config.yaml
tokenizer: "word"
vocab_size: 1482
embed_dim: 256
encoder_depths: [3, 3, 3]
encoder_kernel_size: 3
text_encoder_fused_qkv: false
nesterov: false
steps: 8700
lr_schedule: "cosine"
weight_decay: 0.06
adamw_weight_decay_other_params: 0
Rows from block 3 of the text encoder, named by matrix and row number. Rows with one number belong to one attention dimension. Each number is 200 + 30 x the weight over the matrix's rms, rounded and kept within 0 to 999. All counts start at 0.
# v: attention value (text_encoder.blocks.3.attn.v.weight, 96x128), inputs 0-127
# proj: attention output (text_encoder.blocks.3.attn.proj.weight, 128x96, transposed), outputs 0-127
v.61,163,227,195,198,232,232,256,237,179,229,209,201,227,178,215,247,198,234,192,170,233,164,249,163,193,219,179,232,244,185,258,179,199,188,189,160,206,187,182,171,247,214,228,193,241,210,232,215,249,198,226,177,230,237,151,186,201,187,172,194,206,205,220,195,202,220,193,236,190,214,156,225,198,230,204,180,258,218,192,164,204,131,208,208,222,192,199,204,154,246,189,191,237,225,185,231,207,208,244,211,201,168,178,223,234,203,162,169,170,201,181,195,187,193,194,190,220,180,222,176,197,238,196,216,122,215,223,226
proj.61,182,166,150,235,159,254,161,241,200,179,205,175,209,190,198,156,209,216,175,198,196,217,175,183,233,215,186,176,179,194,226,182,209,188,158,229,178,232,213,236,225,216,198,171,158,221,195,169,172,166,199,206,168,198,260,248,170,228,241,237,194,206,206,156,165,209,170,191,206,193,177,199,238,193,201,224,224,210,211,172,175,192,181,192,228,206,181,214,199,217,207,172,180,202,198,201,222,189,204,202,201,226,164,216,223,195,238,221,190,180,197,190,182,255,202,189,158,207,175,220,195,192,182,233,210,216,209,177
v.62,212,177,214,168,201,246,189,264,203,241,255,153,109,152,206,210,190,164,233,202,206,183,208,155,180,166,209,182,180,232,227,213,206,191,158,265,188,239,172,242,241,162,190,233,225,233,169,176,261,242,236,186,198,164,176,189,203,242,219,178,234,198,213,181,231,166,202,237,166,213,225,222,211,196,207,256,218,167,224,183,188,170,187,231,224,183,252,241,257,200,193,203,148,229,205,227,230,196,202,206,167,183,186,222,204,188,178,169,270,161,184,139,206,230,223,182,190,197,213,176,167,172,240,179,193,222,217,237
proj.62,215,242,216,225,186,190,229,225,197,281,263,178,229,191,223,227,188,217,169,215,210,239,232,239,222,207,209,200,192,231,183,215,204,222,238,224,189,191,151,190,195,200,135,187,176,228,224,192,200,212,233,212,191,147,181,148,183,239,204,213,205,208,249,244,173,206,225,189,169,185,199,163,180,193,230,212,214,214,207,208,207,162,208,205,190,194,239,231,184,220,217,221,203,179,198,186,186,191,202,184,223,218,243,189,196,175,214,189,216,188,174,177,162,228,166,186,193,217,198,187,179,182,203,256,187,165,210,187
v.63,237,198,201,193,153,162,223,255,226,248,224,180,196,228,188,196,234,202,205,161,229,190,191,187,208,243,156,164,220,194,171,204,181,152,198,237,268,236,215,154,235,185,210,219,192,251,205,192,206,223,153,180,225,223,222,177,204,228,229,201,178,230,183,173,199,234,183,214,183,233,163,213,245,195,229,192,176,194,219,230,201,207,223,176,212,217,132,211,155,276,192,240,181,203,225,208,145,175,186,204,207,170,205,233,199,160,200,186,133,186,205,168,133,221,230,205,211,257,164,189,189,243,224,185,181,207,154,198
proj.63,192,217,237,207,228,219,226,192,194,258,223,200,188,176,186,220,183,213,191,246,210,183,198,191,229,180,229,228,143,243,189,173,228,175,193,209,144,181,200,177,188,175,204,186,181,183,203,194,208,219,208,160,251,188,215,198,250,198,185,172,169,196,202,196,185,189,230,176,189,196,198,196,227,202,207,231,178,229,225,221,221,215,205,193,211,207,202,218,212,178,188,206,201,142,168,177,236,203,200,247,164,152,207,182,213,217,180,197,243,235,196,199,191,170,217,225,214,179,194,195,204,222,215,190,167,147,218,205
v.64,197,164,178,197,198,208,184,193,203,212,212,220,195,230,165,299,205,216,190,174,199,199,152,195,272,175,207,184,227,165,208,235,200,189,173,195,166,188,207,241,188,201,194,191,183,218,216,185,207,222,194,165,191,186,196,187,246,247,211,189,233,201,219,185,148,215,182,245,225,206,199,230,204,253,198,192,189,216,183,178,201,215,166,216,176,217,223,202,173,169,167,162,210,213,174,192,237,205,238,169,183,222,183,193,220,173,204,205,192,200,182,243,217,217,173,218,203,200,195,173,180,194,232,211,203,206,233,202
proj.64,211,213,235,184,207,187,170,209,239,227,205,187,191,164,190,217,205,175,207,229,205,212,203,182,223,194,199,148,187,177,178,207,202,246,229,214,216,182,205,200,189,207,194,179,191,175,223,227,222,145,197,192,202,179,187,199,196,228,256,197,225,229,262,206,239,193,206,242,216,188,164,183,164,187,211,193,196,214,148,224,199,220,192,226,177,185,224,192,225,184,193,234,221,188,202,243,201,217,195,191,209,209,197,225,199,215,184,238,218,197,167,239,219,186,195,197,177,231,196,170,195,166,244,174,177,231,207,204
v.65,214,201,206,193,140,242,233,236,204,207,198,201,181,184,222,184,221,190,159,245,209,206,175,191,189,206,196,191,222,164,231,196,179,178,190,198,203,152,209,203,213,204,210,172,220,239,213,169,199,237,188,181,211,219,210,214,239,189,193,216,218,213,155,233,226,249,223,161,267,222,140,203,240,197,214,161,176,255,190,232,172,220,241,243,184,230,163,219,172,240,183,207,192,205,215,197,172,222,171,188,135,167,207,165,234,143,211,194,141,197,165,207,242,172,186,219,175,232,191,166,163,287,234,204,203,212,189,207
proj.65,190,223,197,226,222,230,189,209,187,245,215,213,185,185,191,199,200,183,212,183,155,178,198,187,212,142,221,161,161,180,176,214,195,165,198,183,158,180,208,191,196,217,185,207,203,177,197,215,205,207,187,198,187,169,157,224,209,184,174,189,230,207,194,202,192,213,240,215,213,213,210,198,182,234,193,192,199,247,196,186,196,213,210,219,226,232,235,161,169,218,192,187,221,173,212,209,203,208,148,206,200,159,213,188,194,237,201,198,205,204,178,205,200,187,181,207,150,198,209,181,154,252,216,193,171,181,204,247
v.66,226,190,140,233,154,158,188,203,127,271,217,158,223,249,152,234,180,177,225,190,214,186,167,174,221,215,241,239,118,238,165,190,202,183,104,227,195,211,228,262,158,217,173,240,141,145,173,197,270,257,173,226,228,169,181,138,196,200,197,254,209,194,157,163,212,181,192,205,195,171,196,214,188,203,222,167,160,213,209,136,184,192,123,188,221,203,233,170,157,182,206,169,135,185,258,173,218,221,217,257,227,237,203,165,194,218,199,265,187,241,222,171,192,206,189,248,202,148,187,238,222,209,248,179,185,126,189,264
proj.66,198,234,204,138,186,219,215,208,243,157,183,217,210,164,186,201,169,211,166,186,215,156,189,197,187,176,210,233,223,197,208,200,215,234,220,188,196,209,204,208,259,159,216,243,180,246,211,240,271,190,210,210,214,203,233,194,142,206,217,92,206,221,184,218,210,197,223,236,183,188,209,153,205,178,199,203,145,168,172,170,252,230,219,210,127,190,188,225,212,185,176,227,156,196,143,223,218,230,231,212,166,218,140,237,187,209,196,240,253,210,267,182,214,199,238,180,202,262,218,211,212,191,166,184,220,216,197,239
v.67,151,208,214,196,184,211,217,229,208,216,169,190,167,159,221,242,210,190,155,210,164,188,227,174,168,182,174,214,195,135,223,208,194,178,177,182,218,173,178,190,204,198,172,230,249,201,163,178,219,175,213,136,250,211,173,254,171,184,178,209,219,170,166,211,221,176,228,247,171,179,187,216,186,183,154,170,201,194,186,251,196,204,180,193,215,184,222,129,233,192,236,164,192,263,178,178,175,220,161,194,180,196,242,206,246,210,196,203,124,188,194,185,237,205,228,213,251,218,207,202,207,201,240,234,197,232,170,218
proj.67,139,223,213,179,174,184,201,208,197,183,181,163,166,208,217,182,208,209,200,203,219,187,219,210,186,194,193,226,181,234,207,163,206,190,216,204,180,192,226,187,196,207,216,207,189,189,203,201,176,208,193,216,176,211,215,171,179,192,235,189,168,229,191,213,256,198,221,203,185,217,196,197,182,186,168,220,173,201,210,194,196,177,207,221,212,189,179,207,218,198,176,200,195,205,200,163,201,222,202,228,207,197,181,223,214,224,208,187,226,169,204,200,148,224,190,191,199,215,163,203,202,191,220,207,208,198,188,174
v.68,194,216,180,219,191,224,151,193,194,180,188,260,231,195,162,209,203,233,195,184,230,201,182,222,222,220,223,216,221,269,175,162,199,222,167,171,170,183,233,193,188,197,205,208,160,224,187,191,208,224,169,220,169,230,215,194,214,207,216,188,193,206,192,202,143,219,182,183,216,214,175,198,191,199,178,191,232,192,158,196,204,231,212,238,224,198,163,237,154,162,153,212,210,130,188,171,236,204,235,212,204,193,157,187,197,212,219,156,212,241,171,203,186,209,220,192,169,232,233,224,181,228,161,196,204,202,198,178
proj.68,200,176,158,235,172,170,222,214,176,210,217,151,216,228,196,171,176,210,211,154,173,208,168,191,196,244,185,287,174,154,231,254,209,166,227,177,240,218,245,259,208,249,216,186,184,215,213,228,200,193,223,205,225,214,228,217,192,213,177,244,171,202,237,175,209,220,194,179,217,173,211,240,255,183,229,162,217,254,222,209,215,166,207,177,196,190,232,184,152,211,200,213,148,208,216,247,198,182,217,196,198,219,185,188,200,152,122,211,169,209,223,231,188,207,205,194,168,186,192,197,186,191,190,191,191,204,216,190
v.69,216,170,207,161,225,202,170,193,184,179,154,179,212,178,186,224,225,142,204,177,181,184,193,219,226,189,182,169,155,210,237,197,183,206,167,234,177,247,165,249,190,202,206,222,188,240,186,214,173,229,229,210,142,146,177,228,190,194,156,270,224,214,195,183,187,177,196,213,182,175,229,197,201,219,192,212,187,197,190,194,214,237,140,165,240,191,205,185,255,198,230,197,246,235,205,205,206,186,209,190,225,264,209,187,240,201,202,283,243,227,193,215,215,200,216,237,209,164,242,211,215,191,215,172,238,205,255,195
proj.69,193,172,197,220,151,172,201,192,158,171,180,195,208,199,228,251,210,194,188,188,144,187,196,194,211,198,206,138,228,185,175,172,160,210,175,206,190,174,191,175,183,214,213,226,215,173,187,229,216,212,207,200,207,212,225,182,159,202,222,196,209,209,219,197,212,179,197,246,214,208,178,206,149,190,208,167,181,167,180,253,238,226,190,235,178,187,184,192,194,162,175,193,168,240,176,196,206,221,217,233,198,223,226,195,189,195,197,201,227,195,186,182,184,204,148,135,210,194,191,204,227,153,203,184,206,272,182,223
v.70,219,159,232,236,216,204,175,231,233,219,229,184,163,245,201,259,224,187,232,165,179,163,226,155,211,187,230,210,183,237,257,167,156,190,183,232,234,181,225,232,140,210,174,184,173,235,130,192,216,212,166,203,205,237,188,222,165,216,189,209,170,192,228,208,208,153,190,167,166,177,214,202,187,183,206,168,203,177,178,180,196,191,184,170,195,169,217,187,222,148,186,205,161,215,237,147,238,168,205,147,206,221,189,239,202,207,153,186,247,227,248,206,192,203,244,254,219,194,215,202,170,138,159,191,217,192,180,234
proj.70,188,227,230,189,200,188,192,153,214,211,205,225,204,164,244,211,146,197,230,204,217,194,172,210,144,210,170,248,188,176,207,199,231,196,172,163,183,221,165,239,153,174,189,226,159,238,174,209,195,190,210,239,246,194,232,208,200,210,222,150,188,208,197,206,182,158,197,187,220,204,241,175,214,161,212,203,231,168,173,184,206,199,145,191,210,130,186,220,179,149,214,218,196,200,194,201,182,155,198,212,196,250,171,162,200,153,187,204,190,190,218,165,219,197,233,189,214,161,216,147,227,237,183,197,246,208,205,158
v.71,234,176,214,193,220,205,186,204,154,171,231,212,208,155,224,167,224,237,241,240,188,220,231,210,210,173,187,226,206,187,177,235,210,251,223,175,242,193,199,267,224,200,205,158,187,187,214,252,190,215,197,186,244,192,217,216,228,184,216,189,181,199,148,196,218,181,202,207,212,233,203,199,138,140,245,244,128,122,230,167,192,186,184,249,206,183,188,207,238,128,227,187,175,211,212,204,190,226,140,154,148,188,203,192,148,176,211,216,206,191,176,163,185,183,180,168,237,235,165,252,156,188,253,176,203,206,173,238
proj.71,214,177,188,213,198,193,214,196,239,193,226,188,180,215,252,235,216,216,210,218,176,200,184,175,167,182,228,206,171,196,215,205,157,197,203,164,175,224,173,183,175,175,148,191,199,211,168,162,202,224,198,204,219,221,193,219,195,220,207,204,208,200,180,196,212,205,183,223,210,179,209,177,196,185,166,169,235,237,202,196,179,168,171,189,181,213,199,228,196,165,225,231,201,210,203,177,181,178,174,177,265,201,193,222,230,201,231,214,163,204,184,198,240,196,178,219,208,188,201,199,204,221,205,218,228,169,195,217
v.72,160,212,201,179,248,204,199,196,183,189,149,211,202,194,208,207,148,219,151,214,215,138,207,168,202,170,147,187,202,219,200,183,203,206,225,160,153,181,191,154,206,172,177,203,197,155,241,163,187,141,233,196,176,193,194,180,207,202,217,164,233,226,225,173,165,197,190,198,223,199,231,218,173,199,173,228,256,223,222,168,216,192,185,184,180,209,202,201,210,192,198,207,218,210,198,263,200,163,188,196,194,177,155,210,196,231,212,189,228,149,180,222,220,237,188,206,194,157,191,223,211,184,185,207,182,172,232,195
proj.72,222,182,167,225,195,191,184,171,203,179,207,167,227,209,154,159,207,200,213,145,202,203,188,213,252,224,222,175,250,161,185,222,181,195,213,171,210,200,226,216,232,230,217,214,185,223,218,205,215,176,217,239,124,179,178,230,205,223,179,207,149,222,214,172,171,216,176,168,204,205,205,193,251,224,240,189,220,195,219,161,186,182,200,174,223,192,207,176,188,240,217,190,198,227,219,200,164,232,224,146,195,180,229,205,184,169,140,226,175,167,184,230,183,196,169,224,187,224,192,203,201,182,191,211,180,218,176,162
v.73,156,218,235,218,233,199,256,219,203,167,210,190,119,215,173,154,193,248,192,216,236,201,236,224,232,177,199,148,230,208,203,202,195,183,170,154,220,132,179,134,244,189,257,233,167,162,230,206,186,213,187,214,229,227,204,197,202,229,235,212,221,235,259,217,185,231,201,226,190,252,163,170,164,213,207,253,206,183,227,139,202,210,193,230,274,221,201,220,184,228,191,234,222,144,201,228,214,193,197,237,147,133,199,198,138,236,183,159,189,184,174,209,161,253,128,142,196,159,168,199,193,171,193,158,209,205,167,188
proj.73,239,167,199,188,199,232,185,224,269,219,215,207,255,234,139,196,217,198,173,224,252,224,189,189,222,222,188,197,217,189,232,233,237,203,226,222,189,197,187,180,219,151,203,160,182,261,185,205,175,136,204,220,175,206,200,249,261,175,180,239,213,242,202,181,140,138,161,147,157,166,196,176,261,205,207,230,228,230,209,191,198,148,230,140,198,188,229,211,238,201,207,234,243,169,183,180,147,199,236,153,201,177,223,235,215,137,236,157,166,190,224,206,192,187,229,229,241,209,214,230,183,164,231,189,148,142,181,185