Rows from block 5 of the text encoder, named by matrix and row number. Rows with one number belong to one neuron. Each number is 50 + 15 x the weight over its row's rms, rounded and kept within 0 to 99. All counts start at 0. After the name is the row's rms in percent of the matrix's.
# fc1: MLP up (text_encoder.blocks.5.mlp.fc1.weight, 512x128), inputs 64-127
# fc2: MLP down (text_encoder.blocks.5.mlp.fc2.weight, 128x512, transposed), outputs 64-127
fc1.181 134:48 48 44 31 46 50 33 34 27 74 71 58 36 38 90 34 67 41 60 51 58 41 39 66 41 51 73 48 39 43 51 54 27 44 77 58 20 63 34 42 47 29 68 27 61 47 46 47 66 40 30 47 41 53 31 47 59 47 39 38 64 75 25 74
fc1.182 085:07 88 43 63 62 39 38 46 44 56 42 43 52 48 38 53 30 51 36 43 39 43 33 63 64 38 75 34 51 64 46 49 25 51 51 43 32 32 78 54 53 70 38 49 48 18 68 40 44 46 27 59 54 76 57 58 71 37 53 56 52 53 19 71
fc1.183 107:46 56 67 62 62 26 42 73 65 60 62 53 27 44 52 72 58 68 34 58 53 71 45 30 56 50 62 65 50 53 48 62 64 62 50 35 59 30 36 41 66 29 35 12 64 36 52 48 67 67 41 46 30 63 65 23 72 51 71 49 38 42 32 70
fc1.184 078:49 65 52 29 47 54 73 54 37 58 27 38 46 67 51 39 43 46 37 36 68 87 44 53 47 62 40 53 50 48 56 65 46 55 10 49 35 45 62 61 34 60 48 79 36 29 44 54 21 77 29 53 08 42 61 25 63 65 41 36 50 35 68 39
fc1.185 067:60 85 52 58 47 43 53 72 56 43 52 44 39 24 59 51 48 68 58 36 86 57 79 81 54 39 74 32 45 30 33 43 62 40 35 91 43 45 42 26 41 34 49 70 38 40 36 52 35 76 61 64 44 30 50 72 66 77 39 29 57 57 61 28
fc1.186 063:41 74 60 50 67 61 30 58 52 30 50 38 52 35 35 94 29 46 65 79 54 59 50 72 76 38 47 48 69 65 53 48 66 58 56 50 48 44 64 52 62 54 30 55 45 60 13 25 40 60 42 41 28 42 74 46 50 66 35 45 56 56 33 71
fc1.187 136:44 23 09 50 72 25 69 47 57 56 47 23 43 56 36 33 30 65 42 65 47 38 65 36 45 41 42 60 34 37 67 24 43 52 66 44 60 56 60 45 53 39 38 42 76 34 70 69 25 61 46 26 45 22 42 18 78 51 70 51 62 55 42 59
fc1.188 092:90 75 63 41 57 62 84 38 58 56 68 54 47 47 44 56 51 48 51 70 62 68 49 26 55 36 59 67 45 67 30 28 38 32 37 22 39 47 16 49 44 28 51 40 73 46 56 55 53 72 45 34 32 51 34 71 44 28 33 36 69 37 51 62
fc1.189 119:61 43 62 15 44 23 34 46 60 44 51 27 57 69 40 50 40 52 26 50 45 27 46 46 67 35 60 70 55 35 63 79 48 54 50 58 54 64 30 25 41 51 35 41 61 50 67 88 58 58 49 42 51 19 66 45 44 48 38 38 51 30 53 32
fc1.190 102:53 48 63 43 61 57 58 77 32 60 60 41 44 54 53 26 31 81 60 88 63 63 51 48 50 45 37 46 48 44 50 60 60 57 30 35 78 41 31 69 40 50 49 41 82 52 48 46 65 76 59 52 57 47 57 49 33 57 61 48 49 44 51 76
fc1.191 101:79 41 55 45 34 70 78 51 42 84 54 25 48 58 56 60 30 54 52 16 51 52 60 82 62 54 50 47 32 33 52 59 50 26 49 64 46 35 64 65 65 37 10 56 29 47 62 30 38 79 54 62 56 30 43 30 26 58 57 54 56 58 55 52
fc1.192 111:71 29 21 76 36 50 36 31 42 25 44 69 37 38 41 54 43 41 54 56 38 75 43 48 36 37 57 41 42 39 32 39 53 48 56 75 59 38 65 60 44 35 34 76 68 42 63 62 44 67 56 65 48 51 34 57 57 92 49 46 58 54 66 66
fc1.193 127:48 43 37 50 47 55 60 50 54 56 48 67 39 66 39 73 38 52 19 64 52 42 61 60 54 62 62 75 41 46 55 39 40 41 24 35 76 83 41 21 27 76 56 35 62 28 55 35 51 51 48 32 67 42 52 44 58 53 46 46 27 38 34 66
fc1.194 091:47 54 70 19 41 77 77 46 26 21 47 27 30 73 56 51 21 73 50 16 39 53 61 60 32 60 41 66 47 50 56 48 30 41 31 33 54 37 56 77 30 56 49 64 49 45 36 47 41 43 44 47 38 50 74 57 84 61 43 51 49 28 71 74
fc1.195 043:54 39 67 39 58 83 50 46 37 69 65 60 51 48 20 59 48 62 59 46 45 28 45 46 39 43 81 79 66 35 61 45 54 55 49 40 43 64 74 83 53 45 44 70 31 52 37 60 48 68 39 42 65 58 13 78 47 55 47 56 61 50 63 65
fc1.196 091:64 54 48 45 46 44 28 74 43 52 38 78 48 62 49 55 43 69 47 27 50 72 24 52 40 60 64 55 50 31 72 46 37 51 67 33 43 46 51 62 20 66 34 62 75 60 40 32 48 70 14 18 47 61 57 54 67 67 15 66 59 34 32 45
fc1.197 092:27 49 61 41 25 48 72 64 79 39 63 54 46 32 34 35 14 36 34 36 22 46 48 61 49 53 12 64 50 46 70 53 59 52 57 70 41 50 53 57 49 56 51 51 59 53 30 61 47 69 41 11 52 53 52 17 78 42 70 56 39 54 24 67
fc1.198 096:50 45 45 20 38 43 44 53 37 49 53 35 28 29 50 44 33 68 41 54 77 31 58 40 86 39 30 66 90 39 84 49 52 37 86 65 26 64 61 61 68 70 40 49 59 41 72 56 82 63 92 28 53 50 40 33 50 41 83 41 36 46 47 48
fc1.199 090:54 47 57 76 26 64 49 52 50 52 56 32 42 40 45 56 41 65 61 40 46 34 70 44 47 37 57 61 63 70 66 62 55 43 51 49 52 61 59 52 23 30 77 55 69 15 76 60 24 41 55 57 42 34 41 28 61 45 56 27 58 68 52 42
fc1.200 070:45 42 36 68 53 53 20 60 40 45 26 48 75 29 44 33 60 52 46 41 35 70 31 43 55 54 48 51 39 67 65 51 59 50 53 28 50 57 67 71 50 41 34 49 50 51 42 38 16 69 59 51 40 50 50 25 63 56 45 35 55 40 39 54
fc1.201 103:51 39 51 44 44 37 23 55 31 57 78 55 51 64 27 45 59 40 43 66 54 35 33 46 53 27 53 77 34 51 49 26 49 47 46 38 43 60 53 64 63 67 53 50 66 27 48 53 25 58 55 44 21 71 58 71 78 78 63 49 78 53 50 59
fc1.202 082:41 50 62 56 45 46 72 41 38 21 55 61 80 54 45 54 67 53 44 65 54 37 18 43 56 39 66 65 31 66 57 78 33 42 57 62 51 40 43 60 63 80 28 75 51 64 29 46 27 51 52 38 52 27 59 42 71 65 35 56 28 66 46 48
fc1.203 082:25 44 52 74 62 40 38 31 47 55 51 46 68 46 49 54 36 44 22 50 36 46 44 43 42 65 60 65 57 30 66 57 49 69 39 46 91 49 62 45 59 57 61 80 50 29 74 39 59 65 40 56 24 62 56 23 36 60 51 58 56 69 35 45
fc1.204 101:61 22 56 46 62 41 59 59 35 63 40 65 50 46 45 49 28 52 36 53 36 17 45 62 70 64 52 35 33 37 50 61 56 29 45 47 66 67 58 48 72 57 19 54 44 45 44 50 75 77 66 62 65 72 24 26 34 41 33 38 33 38 51 59
fc1.205 120:55 40 77 23 76 59 25 46 26 42 37 50 65 40 50 40 40 61 36 33 33 44 65 56 37 31 41 58 48 58 73 65 49 25 45 35 56 41 61 56 59 43 36 47 63 25 64 65 20 67 34 71 41 60 42 67 73 37 64 51 33 47 24 62
fc2.181 136:58 33 48 44 61 64 56 77 32 48 60 42 31 54 92 28 37 43 49 49 59 42 42 65 40 21 51 62 51 54 51 45 45 47 41 53 34 47 25 30 42 54 52 38 31 61 52 32 68 55 35 12 20 64 55 71 29 41 47 52 58 54 50 41
fc2.182 074:21 36 60 50 73 72 56 39 44 42 52 46 33 64 55 61 39 45 44 76 39 45 47 32 72 55 43 59 54 41 58 52 43 85 40 77 35 40 38 71 34 63 34 67 63 50 33 65 50 31 66 54 57 54 43 61 66 57 24 17 45 57 49 72
fc2.183 097:51 47 39 49 41 55 52 59 49 53 41 48 56 41 66 77 74 60 62 53 34 64 83 37 40 50 45 51 62 51 54 22 66 59 47 56 53 32 67 58 32 51 38 37 35 22 36 55 59 49 62 48 24 66 25 54 69 83 66 69 29 65 29 60
fc2.184 087:55 29 74 58 01 31 52 22 54 46 46 41 68 53 38 14 51 48 51 62 69 44 45 23 48 55 47 49 50 41 41 21 51 49 45 79 56 62 62 61 38 59 49 32 64 51 16 36 70 45 72 55 82 53 47 42 43 47 34 61 48 72 73 68
fc2.185 063:48 59 51 49 62 47 61 55 49 51 68 54 52 48 36 39 31 45 41 77 66 41 24 38 51 37 41 84 61 43 38 40 36 33 71 49 32 68 47 79 62 74 49 36 51 58 61 37 57 25 43 81 41 44 77 35 40 29 52 68 38 43 50 65
fc2.186 065:29 21 62 60 33 51 84 49 50 70 53 51 32 65 67 55 67 33 42 45 59 49 77 35 26 43 42 65 42 42 58 42 47 49 49 56 62 57 62 61 45 55 74 59 30 67 81 50 58 32 72 53 80 37 51 76 59 49 68 66 53 29 54 25
fc2.187 160:62 47 20 48 35 10 56 38 31 74 49 50 44 67 38 39 61 41 65 61 32 69 55 46 57 53 54 57 72 22 30 44 24 27 58 54 56 61 53 59 60 54 32 41 57 40 65 57 43 56 45 35 78 29 70 45 73 55 49 41 46 25 51 69
fc2.188 092:75 58 49 60 11 51 54 48 73 62 38 48 68 52 60 32 54 57 48 44 60 71 25 58 49 32 64 72 49 26 46 43 56 70 50 50 41 65 60 62 64 40 45 66 66 88 40 69 21 40 47 58 55 38 47 40 38 32 24 44 54 30 49 54
fc2.189 116:70 45 82 61 61 38 65 32 40 58 31 50 73 48 28 46 53 34 73 19 74 56 47 52 59 54 63 39 47 52 44 56 53 55 46 48 19 72 41 55 57 47 55 52 64 37 34 30 55 43 41 47 50 56 62 60 48 39 16 58 68 48 70 56
fc2.190 098:56 42 72 57 38 40 56 19 64 62 66 60 53 57 42 72 33 49 66 35 52 35 62 83 57 53 66 35 44 79 37 10 61 26 75 24 30 32 44 27 38 27 61 64 54 67 48 34 52 51 58 53 72 34 34 38 67 61 45 62 62 46 40 60
fc2.191 098:57 62 33 41 28 61 24 47 63 63 27 58 36 11 61 58 73 58 47 43 48 77 51 32 39 18 51 52 41 80 71 68 42 59 59 44 61 61 30 39 48 45 43 57 56 66 49 69 40 45 44 77 60 25 74 54 58 56 39 25 52 49 56 47
fc2.192 115:65 32 41 40 55 75 70 51 29 29 61 28 35 58 29 53 42 55 58 39 69 78 30 63 71 43 39 70 52 63 61 22 62 50 38 58 85 74 85 35 47 34 38 44 44 62 47 58 37 23 70 54 57 41 57 82 65 23 46 35 69 65 41 44
fc2.193 143:68 77 53 77 66 62 57 12 50 36 20 66 49 89 45 64 31 49 29 56 58 56 45 57 57 42 36 71 35 40 45 51 24 58 43 66 57 28 52 44 50 56 43 19 32 49 53 51 45 46 40 72 34 40 39 56 43 51 20 44 64 82 18 44
fc2.194 088:29 53 45 53 67 44 68 80 35 65 45 30 43 46 54 50 67 68 54 53 25 43 63 55 57 43 42 71 42 65 44 39 50 45 57 38 84 67 53 68 52 55 64 35 24 51 96 64 54 38 43 45 81 57 57 55 66 57 42 76 35 43 29 47
fc2.195 048:61 41 54 53 61 60 46 35 54 66 39 63 39 33 61 51 52 02 38 65 43 99 52 58 54 38 27 25 57 43 49 30 76 50 51 47 58 51 37 52 61 66 55 45 32 48 55 57 36 15 36 43 69 32 58 59 58 56 53 55 35 48 73 19
fc2.196 094:45 45 44 55 20 74 52 61 60 38 30 55 46 49 64 48 60 49 53 63 46 80 40 62 50 89 57 57 40 59 49 49 62 69 32 86 34 61 74 52 72 56 58 52 58 65 43 56 60 29 43 56 54 35 45 50 85 64 62 52 55 53 50 58
fc2.197 093:46 49 38 36 61 60 55 27 01 46 36 51 48 47 66 37 41 73 43 47 53 54 69 60 44 51 67 46 72 48 16 82 45 52 40 62 40 40 41 78 35 25 80 56 46 45 41 59 47 69 50 52 75 63 40 52 48 59 52 45 62 61 68 12
fc2.198 094:65 41 39 53 79 60 51 53 45 38 56 56 14 54 43 53 42 56 49 54 37 51 44 77 38 52 32 43 67 58 50 50 62 33 40 29 71 47 22 55 60 60 78 55 56 87 47 57 45 57 49 35 44 58 40 64 64 53 32 28 47 82 35 61
fc2.199 099:19 58 33 52 97 49 65 50 62 51 64 75 45 46 44 65 37 51 36 42 36 70 34 46 63 51 71 47 41 45 32 05 65 52 59 54 72 37 54 79 25 54 28 68 72 42 60 41 55 48 32 36 68 44 56 70 75 48 26 71 46 50 74 55
fc2.200 079:57 22 74 28 41 34 35 09 52 76 55 56 52 42 71 23 36 41 57 68 49 16 37 54 57 53 34 44 36 45 38 49 54 59 32 80 61 54 58 51 45 51 55 16 42 33 37 53 63 52 77 49 42 61 49 52 34 30 20 27 37 67 49 53
fc2.201 127:33 49 44 47 54 37 28 41 50 66 28 60 50 60 50 34 77 30 41 29 58 71 65 61 44 46 53 68 56 64 82 62 35 55 82 24 56 48 55 38 40 68 47 52 38 55 60 45 64 47 42 37 42 41 38 47 76 77 55 58 38 74 44 29
fc2.202 068:67 51 45 55 43 65 66 45 33 72 38 59 20 55 59 61 15 62 32 63 31 45 25 67 73 53 59 39 40 62 41 20 47 71 63 65 52 62 51 47 24 32 45 38 77 66 49 59 50 30 53 35 44 35 35 38 61 58 58 38 37 67 54 57
fc2.203 082:56 52 49 39 46 74 46 44 66 50 41 38 52 29 57 50 32 78 60 48 53 55 28 37 72 51 46 43 35 52 61 39 61 80 59 68 38 53 43 54 48 57 49 22 63 64 49 50 48 63 67 65 46 58 26 37 71 38 47 35 18 77 47 51
fc2.204 097:41 32 48 58 50 58 51 54 52 33 38 27 56 61 60 57 68 64 62 54 61 68 72 58 58 29 62 81 41 88 44 49 41 58 41 53 35 47 51 60 08 49 62 61 53 58 60 19 36 50 42 66 60 43 54 30 76 58 72 41 57 62 39 34
fc2.205 126:40 40 48 42 60 58 25 31 43 64 54 52 52 36 57 61 52 18 21 57 35 57 55 59 29 54 45 53 47 47 72 54 71 44 58 43 84 37 50 47 31 56 18 81 75 70 34 67 31 30 28 41 26 61 61 66 70 09 62 56 41 37 34 74